config.yaml
train_examples: 15625
bias: "none"
moe_every: 2
lr_schedule: "cosine"
warmup_steps: 720
Rows from expert 4 of block 3, named by matrix and row number. Rows with one number belong to one neuron. Each number is 500 + 50 x the weight over its row's rms, rounded and kept within 0 to 999. All counts start at 0. Numbers have three digits each. After the name is the row's rms in percent of the matrix's.
# up: expert up (model.blocks.3.mlp.up, 8x128x128), inputs 0-127
# down: expert down (model.blocks.3.mlp.down, 8x128x128, transposed), outputs 0-127
up.55 077:432561488550564510490536519532448540507524427532566518365355383361414540494488542517518545518512498488496533508517540496494516512524540523447525519465587509533386592485525468529546475456535468500513487454477451464364513493424457542562501487528666565542522476427508456438485499534478499467503475555495512526534521573439545488521492549523505497469428482493440533544544465587589549560541
down.55 036:507493521532488421483564499520507494488464478513491501592552607558584481468478483551557513416452457453524511432591460462468521539517506453533587551567524479502605508539475531512562545489527534530461478552504519500551476597481537479560492580498485524388543518579571548453563487440529419541395572385408511421512461436530437453499475465478516433519505470483542486409418505404419418429502
up.56 090:434563488549564509491539519533450539507526427533567518363352383359414540494487541518519544517512499490498531508518540495494516513525539523447526520466589510532388591485524468527549476457535470499513488454479451465365513493425459544562500489528668566542522475426510457439485498533477498466503475553493512527533519572440542487521491547523505497468426481491440534543542465584587547560539
down.56 044:511499518530481508480552494528507474441458465506479502600551595571575473464541488511505511417469511468534500482527457520522528543530499437532512548569531472489613505539458531503551547483538559526453465569499520498544475607485545476573479572484467525348532521578543541449566476427528478547380614370465517414505459430527435480485468446480508435520519467494540500410417505405413419418498
up.57 095:437562487549565511492536519533449538506526428533568515362351383357414541494488540516518542519513500490498529510515539496496516511525537520448524522466590510531386591485523469525546476457535468498513487454479450464366515492428459544562500487527669565543522473424508456438484497533478500467503474552494513528529520574441541488521491549524504496468426482492441534543544465585588548561535
down.57 046:501512526515480537460554469516504477427448451500481499601537583571566479479567492511480527411453521484524497480522452538530535563521512428520496529564513480496596497525461517508557538476527567534434482564482521505534466592474548473569480557476453547333523519577541506475568491451547492566378634370496529439516460436514441478488463441475514454531534463497531519411415521409416417425511
up.59 176:445557499553566513490527518535443535503526426532569516362346389350417546496492539512517538514517504491493525512511544500498521504527533523453518520467593512525392596479519472521537480449536466495511486450478445466376511486437454545556501488530679561542524473422502457439477494538482505461503473561497518533527517574446547495522489553527505495465423478498446538538538460578585542561532
down.59 050:533491530542513614487525503523485412392479458540507534551521558514545458481588482435450493438541608526596453594413509565625534481570437510514402490554572463459568541494414511441516537483549614455469481528502480520515474582520526552525456543485508466383522507534499524458497409464499579490417563403508474450515464460505461545447459467537454504486498469531525551442444489444447442440504
up.60 153:431565489549564509492540520532452539506528428531567519360353385359415540494488540518520548514512500491497533509517540495495515512525539522447526522465590512533391590485525468530550473455536472499512487454481450464367512491421461544564499491528670567542521476425510459440484497533476499466504475551492513529536521573440541487522491546522505496468426478491441534539539464581585541559542
down.60 063:528505509509485655486510497512501434385479455503473520555527536533523451476629496429409499450529612538553467592393487605618520504539467471513371481528535468465573502507437512459507528496537604480472471558498508506507483575512534511528452527458461489374497527533476509466513453454507602516430616409569495451501487467505474547458479445506476501508533479529522535449452504446460452443497
up.61 080:446555498554569515491526519536443534503527427532570516363347390351418546495493538511515536516519505493494523513510546501499522503529530523453517516468592512523392598478518472518535480448538467493512486450479446467376512486440454546555500486530679559544524472421501456439473493540482506458502474562498515532524516574446549497518489553529501497463423479500446541539539458579586543562531
down.61 046:511476541554515440483560502527481473475455470548507517599556613543588481470475468528557510413468487448563499470564481459504534513545478492528562542588553458499600549516449524489553559481532542499456478526501487517551461614496519518553488586512512506386568505573562566438540459440519440513387529384396489415525451431526433473492456485518505452495484459493540512418418489420410422419510
up.62 047:475582513523542481456546484525370567542496411533539486436377477394483544522428490548575550450480449467524532471560535453461554518520533497459562546486563466543467578471522480546561497483496445518462461451421452486434457496466384565557539557585608634511576442444536522434505524501534461504447437525451556519533506525449525475581417578535535482495429436513443499474471471531525466524525
down.62 248:447406463504536421520539506564577479467507596528571522637633579657581451458455523530493515459483480482601487461526463456491451465499461518467548418525466505484569500473469473454538484460532588449586541516559503481499483596444592490457468509472405410478473506573544520483481463553474445516485582490422416436528458447477483477470561400513507523497505496492480551470462488484486462524528
up.63 028:444539487552571539509500531513460514484522456533567477379353386369421567483527525485479524558529536500514509539473513524525522496539518492456480535473586527512380576470500473501508480441527449484516513475498462467375548490434467555545484450519658549541508460439468433428467485532481534454517483537534513520507515575454513509515498573546500480458421514504453543569575450601590576570516
down.63 048:497476428460471613513541547530553484457537538409461467500562547561539460445599516478401553461557589537445502586378445578538434468504489402464380518401496492500564433543481463463535455490532534506555438583499522428506486524477556421467466502473456443494444559507513532510493501505460616509531588548582519472563544528454527551531599451470512446479524477527489488447460475446531456480558
up.64 042:448548497554571520492517522536441531501526431532569514366350389353418548494497539505510530524522508494493521517505546505503521499530527522453511509466588512521387600476515472513525480446538464489515488450481448467375516485445452545548497479527672555546524472422493453439468492544483510454506475568504512530518517577446552501515493557532499499460424486503446544545546455585592552566528
down.64 041:491492550546521402463562468522479509502444473539527506597531599554585511492453473554562518426450442411522508428606474442462538535525506481519607553594526475510563545523482515524558542473507492525438491490481499525544470588480513493568517552547519529402577490587569522470544494485539411539376509399402517437531439430515427452502446498509516439509476472478524509436430500441399442438522
up.66 079:447551499554568518492520520536444532501527429531569515363347389351417548496495540508514535519521507495493523516507546503502521500529529522454514515466592512522390597477516472515530479447539466490514486450480444464377513484442454545550498484528677557544523472420496455438472491541482509458505474564501517534521517577447550499519490555530503497463424482501447542541541458580589546564529
down.66 053:532483539560543593487519500541473414401486470554539532535506555501549480492566471437466490452565600509603440597420524551623542462591421529522418509567581465455553558483414517442511535466548589445465490500503462527522479564527516561521471535518545452405532476528502521470466391488492574469416516410492472472506445465515447551448443488566434497461460471540528562454453469456438456449494
up.69 043:437543478545573514492551507501435549499522441522558482385376398373416583508492550514512558504521501459485519510521501508492527516521536496449528539461575517516394568471508469529562480436520441512495473436473441459389512485414428528564502497529658567535530470443503459434467498547510501470498457541503553551552524576446536492520483573540503475483422470499446529536540448593602536580548
down.69 234:469410466495525459513518506555582488471500600515556523664639584677587442461468515514470506467481480485600484469498458470495449467505473503485515410521460495484582491482475489462525482471528585460584553524569508487503486593469597481447474501459374423480465514577531524492485484550477469529491576479448414432512461435487471484474560380516501518487504494496486550473465484488472471510512
up.71 102:433563488549564509491540519533450539507526427532567518363353384359413540495487541518518545517512499490497532508518540495494516513524539523447527520465589510533388592485524468527550476456535470500513487454479451465365513493425458544563500489528667566542522476426510458439484498533477498466504475553493512527534519573440542487522491547522505497468427480491440534542542465584587546560539
down.71 042:515499522532485533476551492526503464428457459510482504598547593566573471468555485498491511416477529472544492501507460532540530539537491442529490545571538471485609510534450527496548549482540568519448467563497514503541473609489543485570476569486472519344533520577537536449561467432528498543376610367477514414509455430522434490480462449486502440517517466498538509412416504409412419417502
up.72 112:435564488549564510493540520534452538506528428532568516361349384358414541494488540517519544517513501492499530509516540495496516512526538521448525523467591512531389591485523469526549475456536472498513488455482449464367514491426461545563499490527670567542521474424510458439484496533476499466503474550492512530531520574441540487521490547523504496467425479491441535540541465582586544561537
down.72 076:515507514512489652478515484520501439380475453503483515558519540546531470479635496436410507446521609532542467582402487607616525517541473458514378495541532475469570505504439511470516525480537599489460476556490504506511480566498542501541456523466464503356498512537486495481520456465512595524415622399567509464500476466508461537461472442504480490507528475525522544444447505441450447443497
up.75 144:431564489550564509492539519533452539506528428531567519361353386359414540494488540518520548514512500491497533508517540495494515512525540523447526522465590511533390591485525468529549473455536471499512487454480450464368512491421460544563499491529670567542521476425510458440484497533477499466504474552492513529536521573440542487522491547522506496468427478491441534539539464581585542560542
down.75 055:529502513515487642484516497514499433387477453509477523562529548535533451474622492434419499442524606533558468585405488596612523505543465473516382486537540466465581507508434514459513533494540607481468471558499506508512480583512535514531452535461467489367504525539485515461517448451508590517420614397554493446504481462507466542457474446507476496507529475526527536441445503437453444437498
up.76 076:436562492551566511491536519533449537504526426533569515363350386357415542495489539515519544516515502491499529510515540497497519510527536522449522522468591511530389592484522469525546477455536470497511488454479449466368513492427458546562501489528673565542524473424507457438481495533479501464502475553494513528532519572441541490521488550525504496467424479494442537541541464583585545560537
down.76 037:518499520525477525477556499509501461433453454510469503601557592557569456464546489502501515408462528488551494494515456523535528540529495446519495527556534471489614508530447517487551553490536576518452467572495518501535464619491535493560473582469458523355532538571537550437564471414533490545392617381470505402520474429512457488482473449484506455528534461504535504408413514408428413416513
up.77 130:434563488549564509492541519533452539507527428532567518361352384358413540494487540518519545516512500491498531509517540495495516513525539522447526521466590511532389591485524469527551475456536471499512488454481450464367513492424460544563499490528670566542521475425510458440484497533476499466504475551492512529534519573441541487522491547522505497468426479491441535541541465582586544560538
down.77 063:520506513516485638481520491522503439384473455502478514565527551551539464475625493443422504442521601522547469576414480597607525516544472454518392505545537471467579503514437516471520530486541598492461470561494508504517482579501543498545457531467463499352503517545491506469527453455512584526408622390553507449501473458512455535461471442501480479508527475522526535439443502435442444435496
up.78 026:433560489550566509487538517531438542509522421534567519370360386363417539498484539519517543518509495484496532506521540495491520513525542525446530516468586504534386598485527467531548479456533462503510487449471453469366512496427449543564503487530666566540528475431511457440485502534481497467500473559494512522535517569438546487523490552526508497469428482494440534546543464588587552558541
down.78 031:497494527524503345479549484499492538553458496515508484571536576540562513491406481581595513452428394411496529385642462408405518537491532477519650556552499492526549516535515517539548532490490452542464493496488517507540484561485499478549530551538507536468559508569569537464552528473537372543431491454389520436522466444517460433525474511487536437525489487471523470454453510456436461461515
up.79 022:435564488549564509487539517530442541507519420536566511370358384364415540495485536520519545520510497483500532508520535495493520516525542521446528524468588504535385594487526468532551480460532462503509488454471452466364515500426452545567505487528665568540529473429509456434489499529481498470499473552495512520533518568439538487524486554526508494470426482494440532548546465589587554557538
down.79 039:493496507503481341487546489499509544560474502490485487571542567545553500490411495593595515455425382442477536365656453411391506545475541457523655534528474488527555481539521523540548522505494467550482495526495536493538489541477510456531519553500472539468531516556572532482558542464539363555456530458396522455508487461525474433529497491469542453533510491476524459450455520448458458471502
up.80 012:407554478560565506524543530502494529490549473525578472387448405480435527457491498532519545546499501484546515512529489487491485505530514503403546551445561511525370568528500441525554448484532459491542463509470492440335542510396500547549496478537618576523539492487534430439492493505473483492464473506466517488545535546398481481520477526532513461485437487517397529596574470671541595533539
down.80 122:466399461528547455552505546547593465464504595547583503626646573681570466439475506499484480486505493495612483493489459464508429433516453511482526458532479497478556514473453484447508500468553554419611548535567494471503515599468598508477446487480420394477479505580513512460480448550445478475489562481431421431489483466496459483470559423512500496475497515472490557486485475495496486511495
up.82 151:431564489549564509492540520533452539506528428531567518361352385359414541494488540518520548514512501492498533509517540495495516512525540522447525523466591512533390590485525468530550473455536472499512487454481450464367512491421461544564499492528670567542521475425510459440484497533476499466504475551492513530536521573440541487522490547522505496468426478491441534539539464581585541560542
down.82 069:526506509508487660486507496512500434384480455503476521550523531531520454478632496426405499453531616540551465597387490609621520502540467473511364479527534470465566503504438509459505526494536603478473473554497506507505484570512533512526452522459463488377495524529473504470510452458505608514433613412573494457501487470503475549457478447508474504506531479529520537453456503451462455446498
up.83 191:433564489550563509492540519533452540507528427531567519361352386359414541494487540518520548514512500491497532508518540495494515512524540523448526522465591511533391591485525468529550474454536471500512487453480450464368511491422460543564499492529671567542521476425511459440484498534476499466504474552492514530536520573441542487523491547522506496468427478491441534539539464580585541560541
down.83 062:530503510512488656487507497514499433384480456506477522553524536532524453477628494426409495453534614536556465597390491606620520500542464476514369482531538466463571505506436513458504528495537602477473472553498505508508485574516533514526452525461467485376498522532475509465511449457504604513430609408568493453499484467506471550456476448510474502505528480528523537452454502449459454443494
up.84 120:436563488550564509492540519534451538506528427533568517361351385359414540494487539517519544516513501492499530509517540495496517512526538522449525523466592511532389592485523469527550476456536471499512487454481449464368513491426460546563499491528671567542521474424510458439484496533476499466503474550492512530532519573442540487522489547523505496467424479491442535540541464582585544560537
down.84 053:520512503497468627481523490506509447391468451488457511576541546555530447471627502454421511439496588537536479554431466598590520531524490442513402484524519471476586484518444512473523528496536604503466468580492525498510480580496544488540452537441432516356493542545493507468540474439522570543423651400560507441504492457506476526468486430484494491528556477522524524436441519431454440436502
up.85 134:432565489550564509492540520533453539506528428532568518361351385359414541494488540518520548514512501492498532509517540495495516512525539522447526523466591512533391590485525468529550474456536472499512487454481450464367512491421461545564499491528670567542521475425511459440484497533476499466504475550492513530535521573440540487522490546522505496468426478491441535539539465581585542560541
down.85 080:525505512512492666484504492515497433381480456506483519545516528529520463482633495422403498458536620537552462604380494610626522500544464476510360485531537472463559507501438508460503524490535598477469476546494501509504485564512531515527455515467472487378497515527471499474506449467504613511431603415576497463501482472502471552457474452513472502502524480530518543458460501456461460449497
up.87 007:502532476555564531501462487524447506476531468514564471425450356466383536509515532478482482580538511476503483527489506526516516491544503489485495531473548497479246551517502498522472464468520454502515458459462453463432575500509462514558501435530578521515515465465473414470478481521497521475467470518517526523462525527479512526480475532538465465470436529537469517592587448719554619547476
down.87 026:490476470429447501451556408548528427396499562451499526561583569538561436493491560485493560436480540458554430489493461512556531543493447474494473408475493558461565453553479488461544453435506572519509522535460485490514431573464605441468553531466447465484463501513567532541527442521517495578453643538464438494548452427491581555445513390526448523591542451600501574449440515457473438535536
up.88 112:440558495552566512490532518534444537505525425533568517364350387355416543496490539515517540516515502490495527511514543499496520508526535524450522518467590510528390596481521470523542479452536467497511487451477448466370512490433454545559501487530675563542524474425505457439479496536480502463502474559496514529530518573443547492521490552526505497466425479496443537541540461582586545560536
down.88 035:517486536549503474480565501520490463453458465536501513593551613549589474470505474516534508404476505460562492484544473484520532520545480477526539543581553469488608537525447522488556557485536560503451476539501497513548464616495530511560483584505503504374555515579557554437549454439523462524383556376419497412526454429520434479482458472505498445506496459496541511407410497406412411417513
up.89 014:442558496552568515487529517531435536503518419538569508372352389359419545495490533513516537521516502484500526512513539500498526508530534520450521521471590506528386597483521471525540484456532458499508488453470451469370515497437448549562508483530674562541533468428502454433480495531485504465495473559499514521526516568443541495520484559532504494467421482501444537547546461588585553557533
down.89 029:492494514516492342487550493501503540559469501503497485569541574546560509486406489588596515452426388428484534376646456408398509539484534463520650549540487491527556498540517519538550528499494461545476493516498530496540486553478507464542523555519490535467544514562572539470557534466535368545445514454390520442516477452521465432528489500477539441525499487472524460449452512448448456465509
up.91 116:447555500553568515491524519536444533502527427532570514361344391350418548496493538510516536515519506494493522514509545501500522501529530522454515519468593513522393597478517473518534480447538466493512486450480444466378511484441454546554500487530681559543524471421500457438473492540483507459503473561498519535524517575448548498520488555529503495463422478500448540537538459577585541562530
down.91 072:528490531546527625489517502531479412394485462545520534536507540500533468485588482425446493453555617529596445610397521569635536470577430523509389488551573466457549549480415506437508532474547602446471487512502470521506475568522518560517462533497523462401521493522490520466474403478492593475428543420518470465511462471502465555446455477553442513472484472538517563459458481464455458451503
up.92 017:479532469578579519507505515530434526485555468509571478376410421438443566491481490511525514543533490485518490517527502499497505477550506489462537542448589491505366608494487488523523452439543438478530451469465441437392560483463458528551467480537632563530545454461505436437466485544486501461469448525473544534490535575446512509513469561562486456464396485541437539572569427644565590563494
down.92 139:476407460482515479514492509548576470440494597501541498661658587688587453457499518483461501469506510474597482496480443494529452462493477494485501435514458501469575478500471489466497481467533558461580527547550510487504481607488604468470475486467363410478474522589500512486506464542485498537473588492470436417519475429488478525468559380497495505514517499488482541476463497489474476510518
up.93 045:432563487549565510489537519532446540506523424534567514367355383363414540494487539517519545519512498486499532508518538496494517513525540520447526522467587508533385592487526468531547476459533465501511487455475452464364514496424456544565504487527666566542525474428508456436486498531480499469500475554494513523533521570439541488521490551524505496470427482494440533546545466588588551559540
down.93 046:493498517518488368482559490512508527534466490503493491582542584551567500481432491580585517435429407439494527386637455427418516548493529454526634550552494489519575496537505525533559534493506490546467491533498529496544480566473521465551514567506482539430541514569576539471561521455538379549423549423396520440511471447526453434517485481471531438526505480474529470431436513430437440453504
up.94 146:431564489549564509492539520533452539506528428531567519361352385359414540494488541518519548515512500491497533509517540495495515512524540522447525522465590511533390591485525468529549473455536471499512487454481450464367512491421460544563499491528669567542520476425510458440484497533476499466504475552492513529536521573440542487522491546522505496468427479491440534540540465581585543560542
down.94 066:525504514516492654484511494519499433383480455508484522552520540534529460478630493430410498449534613534554464594394492605620522502545463473514373488538539469463570509504436513461510527489539602478467475551497502509510483572510537512531453524467473486369500516534480502472510446463504601513422609402564497459501478468507463547456473448510472497501523477527523541448451499445454451443496
up.95 124:435563489549564509492541519533451539507527427532567518361351384358413540494487540518519545515512500491498531508518540495494516513525539523448526522466591511532390591485524469528551476456536471500512487454480450464367512492425460545563500491528670567542521475425511459439484497533476498466503474551492512529534519573441541487522490547522505497468426479491441534540540465582586543559539
down.95 051:524506511512476618479527493513504444393464452498466508579540561555544455471613493454434507434503587516547478557433468586592525526535483446518411507541533469474593497522441517475526536491540595502459466572493517501520479592501541493549458545460451509351507532554498519457542462437520567536405632389543507430505477447510460525467473439491491474520539473518529523431436510426438436428501
up.96 033:436579534516517459464618476525429548525484406553531503479460481470489502520455494557551578414465467464530534466557536460461565546508540528445564548515547473549492525504526463546623527486501469545453482475434470515432436544408410563595548567574582660483566481482576526483533520464521453522442465507451507488604486477440492456554392523512531471505464417493435494455442495508476438477577
down.96 174:527431508504523458529490525583489520510552580525530571659608635663618486482444449485458447473486439489532458443523503484467501467509492501559524405586466449439577512502516529513504516515525521502602567488575508556597526521548531492473492439467397447524518465521498506516454516563491456523500490478487412442477470460537460508423543438528443524441426504518515485432449434452478461526477
up.97 115:448556505553567514489527517535439534502523421535569513364344393348420548498492535512518537510518505491495522513512545501498526503529530524454517520470596510523396597478517473519536484449536464495509486450475444469379508488440451549556504491532687561541528471422502459437475491537485505460499471560497519533526514572448546498521483557530505494464421475502448539534534459575581538558531
down.97 043:530478525560509561495529524523475442428455464545485510587562588524566463458529471449500495432509564462586479567440482526584536494561458496518437544571579455474604553522429514466520569486544554481472462536505489507538463630520504536560478576506510482396561525553502591404531424404508542496404542407472474385517464425514462526469465480532481447494492462512534501438436481442429443412507
up.98 127:432563490550564509491538519532450540507526427532567519363353385359414540495488541518519547515512500490496533508518540496494516512524539524447526520465589510533389592485525468529548475455535470500512487453479451465367512492423458543563500490529669566542522476426509458440484498534478499466503475554493513528536520572440543488522491548523506497468427479492441534541540464583586544560542
down.98 039:525494519533486554485544503523504449415467460514480515589549594556570459463568485480480501415498551493556483525482471543562526520542476458531467526564544464475616513528440529478541549491544588500460466568504511504540473611500544499556464571475474499352527523569527543444546453429517520529388610368482502418506466439525440506469468446496491455511518465508543514410417500404424417417496
up.100 145:430567489549563508492543519533454540507529428531568519360351386360414540494487539519521549513512501492499533508518539494494516513525540522447527524466592512534391589486526468530552473456536473500511487454482450465368511491419462545566499493528670568541520475425512460440485497532475498467503475549490513530537521573440539486522490545521505496468425476490441534538538465579583539559542
down.100 094:525506509505494679486495492510495435384486458505484521533510512519506461486637497414390496470543627543549461614366500618630519494540464485503345472521533474464544506495443502457493519493530594472475480537494499510495488552516524519516456503467473483396491515516459492479495453476500626505448592431595493473501488480495481559457478458516471515500524486532511544472471500471474472459498
up.101 103:436565488550564509491541518533450538506527425533568516362350385360414539495487537518520544516512501491501530509517539494496518513526538521448525524467593510531389591486523469527550477457535471500511487454480449465368513493426459547565500491528671568541523473424511459438485496531477499466502474548491512528531518572441537487523487548523505496467423478491442535541541464582584545559536
down.101 042:510521501476446514463540465486512498450442454466439489615560561577539451480561507526478527436431491499503514448545430537495520574483542412515516495516474468507588451544482515515545527507512547551452474584474559494518481589481536452549478545438397559368505555575531506471579533430557473594420663409514529423512493439508481476502489435454535477567577486502524491434436549427441441434511
up.102 107:434563488549564511493537520534452538505527428533568516361350384358413541494489540516519543518514501492499530510515540496496516511526538521448523522466590511531387591485523469526547475457536471498513488455482449464366514491426461545562499489527669566542521473424508457439483496533477500466503475550493512529530520574441540488521491548523504496468425480492441535542543465583587546561536
down.102 062:512509514511482630475526483519505445385470451499477512571527552557539467476627497454422513434504593529538474558430476597599527529536483446517402498543526475474582499509442515476528527480538601500456475567490510504517477573490549492547456534460454515343499519546500497480534464457520572536405639387553513457502476459511458524466473434493488482514536470521526538432436509426442435436499
up.103 040:436554488550566514491529521533444537506523429533567518368356382359414541494490543514513538525514500489495530510514542500496517509525536524448522512465584508530383595483522468522538477455535465496515488453477452464364517493432454542556499480526663561544522475427503453439480498538480502464505475562499511524528519575440549491519495552526504499468429488496440536550550463592594556563536
down.103 042:490495535542515382480567489530497519520465487528522505579532594548580516482438479565572516425445426415510518413614472433441526538515512474520618563583522490512571529533495519531565538479511494534457493506502509511546475573472521482567517563538518525418564497580577535467549500475530396535395516402392512444525446439518426438506465488489519424505474471466527487427429495431414435446514
up.104 067:459541503555569525492502522538440526495523433533568509367346392347418552494502538500510524525526512495491516522498547510508523492531521521460502512466590512515390599472508477506513483442539459484515486450480442463383517481457452545540498476527678550546524469419484452433465487546486517454506473570510519534508516580454553509517491563535502496461424488509453544544546454581592553567519
down.104 057:515487533554538577499532512551497406404517480551545559515500552499548468494574484450463488445580598551588438582440539549614529457585413536521437472555574475444551549478410515429521518473563639434486499514521469525519485542509540558502453535496535437413506478510519501502455379506481561464436536409478459507503458489516453544429463466547417522454467470539526567439449471437459439465493
up.105 109:431564490550564509491539519532451539506526427532567518363352385359414540495488540518520548515512500491498533509517540496495517512525539523447525521466590511533390591485525468529549475456535471499512487454479450465367512492421459544563500491528670566542522475426510458439484497533477499466503475552493513528536520572440541488522490547523505496468426478492440535540540465582585543559542
down.105 041:528497515523480583481536499513502443404464453509470514588548580551557449466587489467461502420497568510558479540460471561576526521539477459526439509550540464473611507522438524472532547493541595497459465572499513504531472611505539503549459566463461503353518531560512538444543457426520540532399623379509501418506476443518457517466472443497490472519532468517539520416423508412435422421499
up.108 090:434564489549564508491543518534450539507526426533568518363352384359413539495486540519520545515512500491499532508519540494494518514525539523447528522467591510533390591486524468528552477458535471500511488454479450466366513494424460546564501491528671567541522474425512459439485497531476498466502474551491511528535518571440539486522489547522505497468425479491441535541540465583584544558539
down.108 045:513502512521473522479548492517506476437453460498465496603556590573568466463549492506498512418460515475531501482519450530523528548522507433528501541557521471491616497539461527502548548488533557529454461577494526496540473609487540473572478574474452532352527531576534546445570488416533486554390626383482519406506472429522449484486474442476514441530533467498538497411417513406421420417501
up.109 112:435566486549564509493541519534452539506529427532568516359350384360413540494487539517520544516513501492500530509516539494496516513525538520448525525466592511532388590486524469528550475458536472499512487455482449464367514491426461545564499491527670568542521474423511458439485497532476499467503474548491513530531520573441538486522490547522504496468425478490441534540541465581585544560536
down.109 073:506516515498482656465515467504500450381463444496475508565517528543521470488641502446403520445494603539534475569408478611604529539526493450506379483533515482482560496495448503480520522476527594503449485556477507508504472562487537497537460517453446528346493519533485481490530479467528590543418640402583518471506482467499472524472474439493496502525546472520516548449449521446456449447506
up.110 089:428610515519526463463607487525436577535496370541541510423397454432468518504442530560558577439471453459501540462567540460452540550504562522448574561494563504553464549503547465568619494485499472554476480481425474499424456529403447543621552548550636578491550474469570504476535522480502449516458479517451526502583500504444511457538455517508522473495439423493451491477466498528517464495564
down.110 101:572473559543514361466516467525496453536498471530538515537477580532558489510425467578606488416518454496580474443597530409452519461539442540586621520514504465482556495518466572476522509497547554464493481510500503531570454535553485533490496594501506417482526440521575566466471447507507406502417508495340500491497479502595473477490473535551488507479468471523572536410422484409465400480479
up.111 102:448554501554568516492524519536443532501527427532570514362345391350418548497494537510516536515520507495494522515508546502501523501529529523454515518468594513522394597477516473516533481447539466491512486450480444466378511484441454547552499487530682559543524471420499457438472491540483507458503472561498518536523516575448547498520487555529503496462422478501448542537537458577584541562529
down.111 061:530482533556530600490523507533475415399477462551518530553522558506546468479569476433466493445546603512604449597415515554623541472582431522513410502562581460460565556486412510439514544472550593449468483515503469521516471587522514561527465547502526464395534495532498540448482401462495574475417537412495468445513457458507459548450452480557447498471479468535524556452449478456443451439504
up.113 140:434564489550564509492541519533452539506528428532568517360351385358414541494487540518519545515513501492498531509517540495495516512525538522448526523466591512532389591485524469527551475455536472499512488454481450464368512491425461545563499491528671567542521475425511458439484497533476499466503474550492513530534520573441540487522490547522505496468425478491441535539540464581585542560538
down.113 079:524507510509489664484506492515499433382479456503479518548518528533520461481635496425404501458533619538551463599384491610623521505543466470510363485529535472465560504502437508460505524489537600480469474549494504507505485564509532510529455516463465491375496518527473499474510450464506610515430610413576499461501482470502472550457475450509474501505529480529518542457458502455461459449498
up.114 020:441579482560552490473590458534401534487514399532566513417410413468432508509495530537512559488506499448533523503540527500494520544523536536461559556473589483538382562513529477573604484467521444539486458472422450473387498541417427547614527510553682558459535481474569452468526497485496485504434466521463511485560502502445507473516444529533502476493416442502447533533522493592518550493543
down.114 155:484428498514555424526516495562553479479523579539567542662634610663608469467456494494471480466485465494596468447515492477497484451522471520496547426558484497463570522483473501459523486460538579453579547512551509518524498598491579516482481499490393410484504516573543528501468478548482443516464540460423413428510451428478460481431542393514452502469473491483474518463458474488460473514511
up.117 064:450551499555570519492518520537443531500527428532571514362345391350419548494496538506512532519522508494493520517505547504502521499530527522456511515467591513520391599476515474514527480445538465491513486450480446466379514484445454546551499483530680556544524471421495454438470491542482510457503474565502517532519517576449550501517491556531501496462422482502448542540541457580588546563527
down.117 036:512487545543510481474565496527486454451457459550508536595547614544591464475515469516522516407487520475563489497539488487536535511550466491524530515586557452490599544517436517477555550487537586491449477532499492522544463615496536522543472574502504497365558513571560540459536441455515471516378551367418481427534445433519431488480452471512492473496495458503539521410414493410403415414519
up.118 026:503535454562560533502459535492437545514559483484534455371374432389442567496466473506546506551530492509522505514515481489497497461545501443469513533435571485507417596484489494506479447479532460456508445461491455432432546429506456513517458501505598577578517429424463481408454495563493509458492446512501586575475553604466498519557470596552514494459410507529456544546564410586581551597478
down.118 188:439423467484505629513512528543564499444499586507537513630622546636557447452536506455407510492510563476574505577354455542555443482488497491453354427517468488482567483495491462485516496492511562479572542533565493480492492563453568474460485474444392428493458509552471514487512485514478605517507554475584422443532476443459471526485555405488505508485498496462471515494490472512487493497525
up.119 118:435563488549564509492540519534451539506527427532568517361352384358414540494487540518519544516513500491499531509517540495495516512525538522448525522466591511532389591485523469527550475456536471499512487454481449464367513492426460544563500490528670566542521474424510458439484497533476499466503474551492512529532520573441540487522490547523505496468425479491441534541541465583586545560537
down.119 051:517510509506472610478531488514508449394466451495465512583540560560543454470616498464435512431493577526538481542449467586583525534529489440519420497538524471476594490520443517478532532490539603506460469579493521499520478585492548488548454545450442517345500533553505511469544469439523555543407648386541510440503480451512463517468479430484494480524545472518530525426432515420441431430500
up.121 022:442548491552569519491519522534438534503522430534567515372356384357416544494495541508509532530518504491495526515508543504501520503529531523450515508466583507525382600479517470516528480452536461492516489452477451466367520491440450544549498475525663557545524473426495451437474496541482508459506475567505510523520518576442551498517495558531503500464428492501442541553554459593596562565530
down.121 035:484499540539522366475561474523492532535461489528533501574523582547572529492423481571575515436438408403498519400625472423427527538506520480514632559581509493516550531533508513541559533478497467537453501483494514516539480563472511480566528546556523530435568492579574521475544515496535386539400498421395519450528442441513430435508459501494521428509470480464519488443441499449417451459520
up.122 018:448530495551573539501486533523445520488516449539567482385350393353424563485518523486491517550528527500510512535478528520523528491539518501456483514470581516516381590465495472495496489443537448475517509472490456468376532487450456550520491456513648548544524463434465440427461485543493531451517479556531510516497513584450533513517499582542503492455427510509451548566571451600599574572510
down.122 046:417444510519575400516558508594545582533550524511551570637539568595569556465451536544475522417478411473428516414564493468425469461500501489482563413524427467496575541447483486475562480443510496467564503472527525488530463497417515439495479510495437457439536491547576506532415586595529431539486590470448518540530515541491447455473572467537516489436487485490484559431420463449530441514530
up.123 130:431564489549563509492540519532452539507527428532567519362352385360414540494487541518520548515512500491497533508518540495494516512524540523447526521466590511534390590485526468530550474456535471500512487454480451465367512492420460544563500491528670566542521476426510458440484498533477499466504475552492513528536521572440542487522491547522506497468427479491440534540540465582585543560543
down.123 051:527502513518484626483522497518502437391473454506476518570535560546544454470614491445431500435518593522554471570422480588602523512543470461522400501545539466467592505516436520467521537491541601488464468565499510505521480592507541504542455543464465493356508524549494519458527452444511576524408621387541500437502476455514457534461472442502480481510528473522532529432437503427442436430495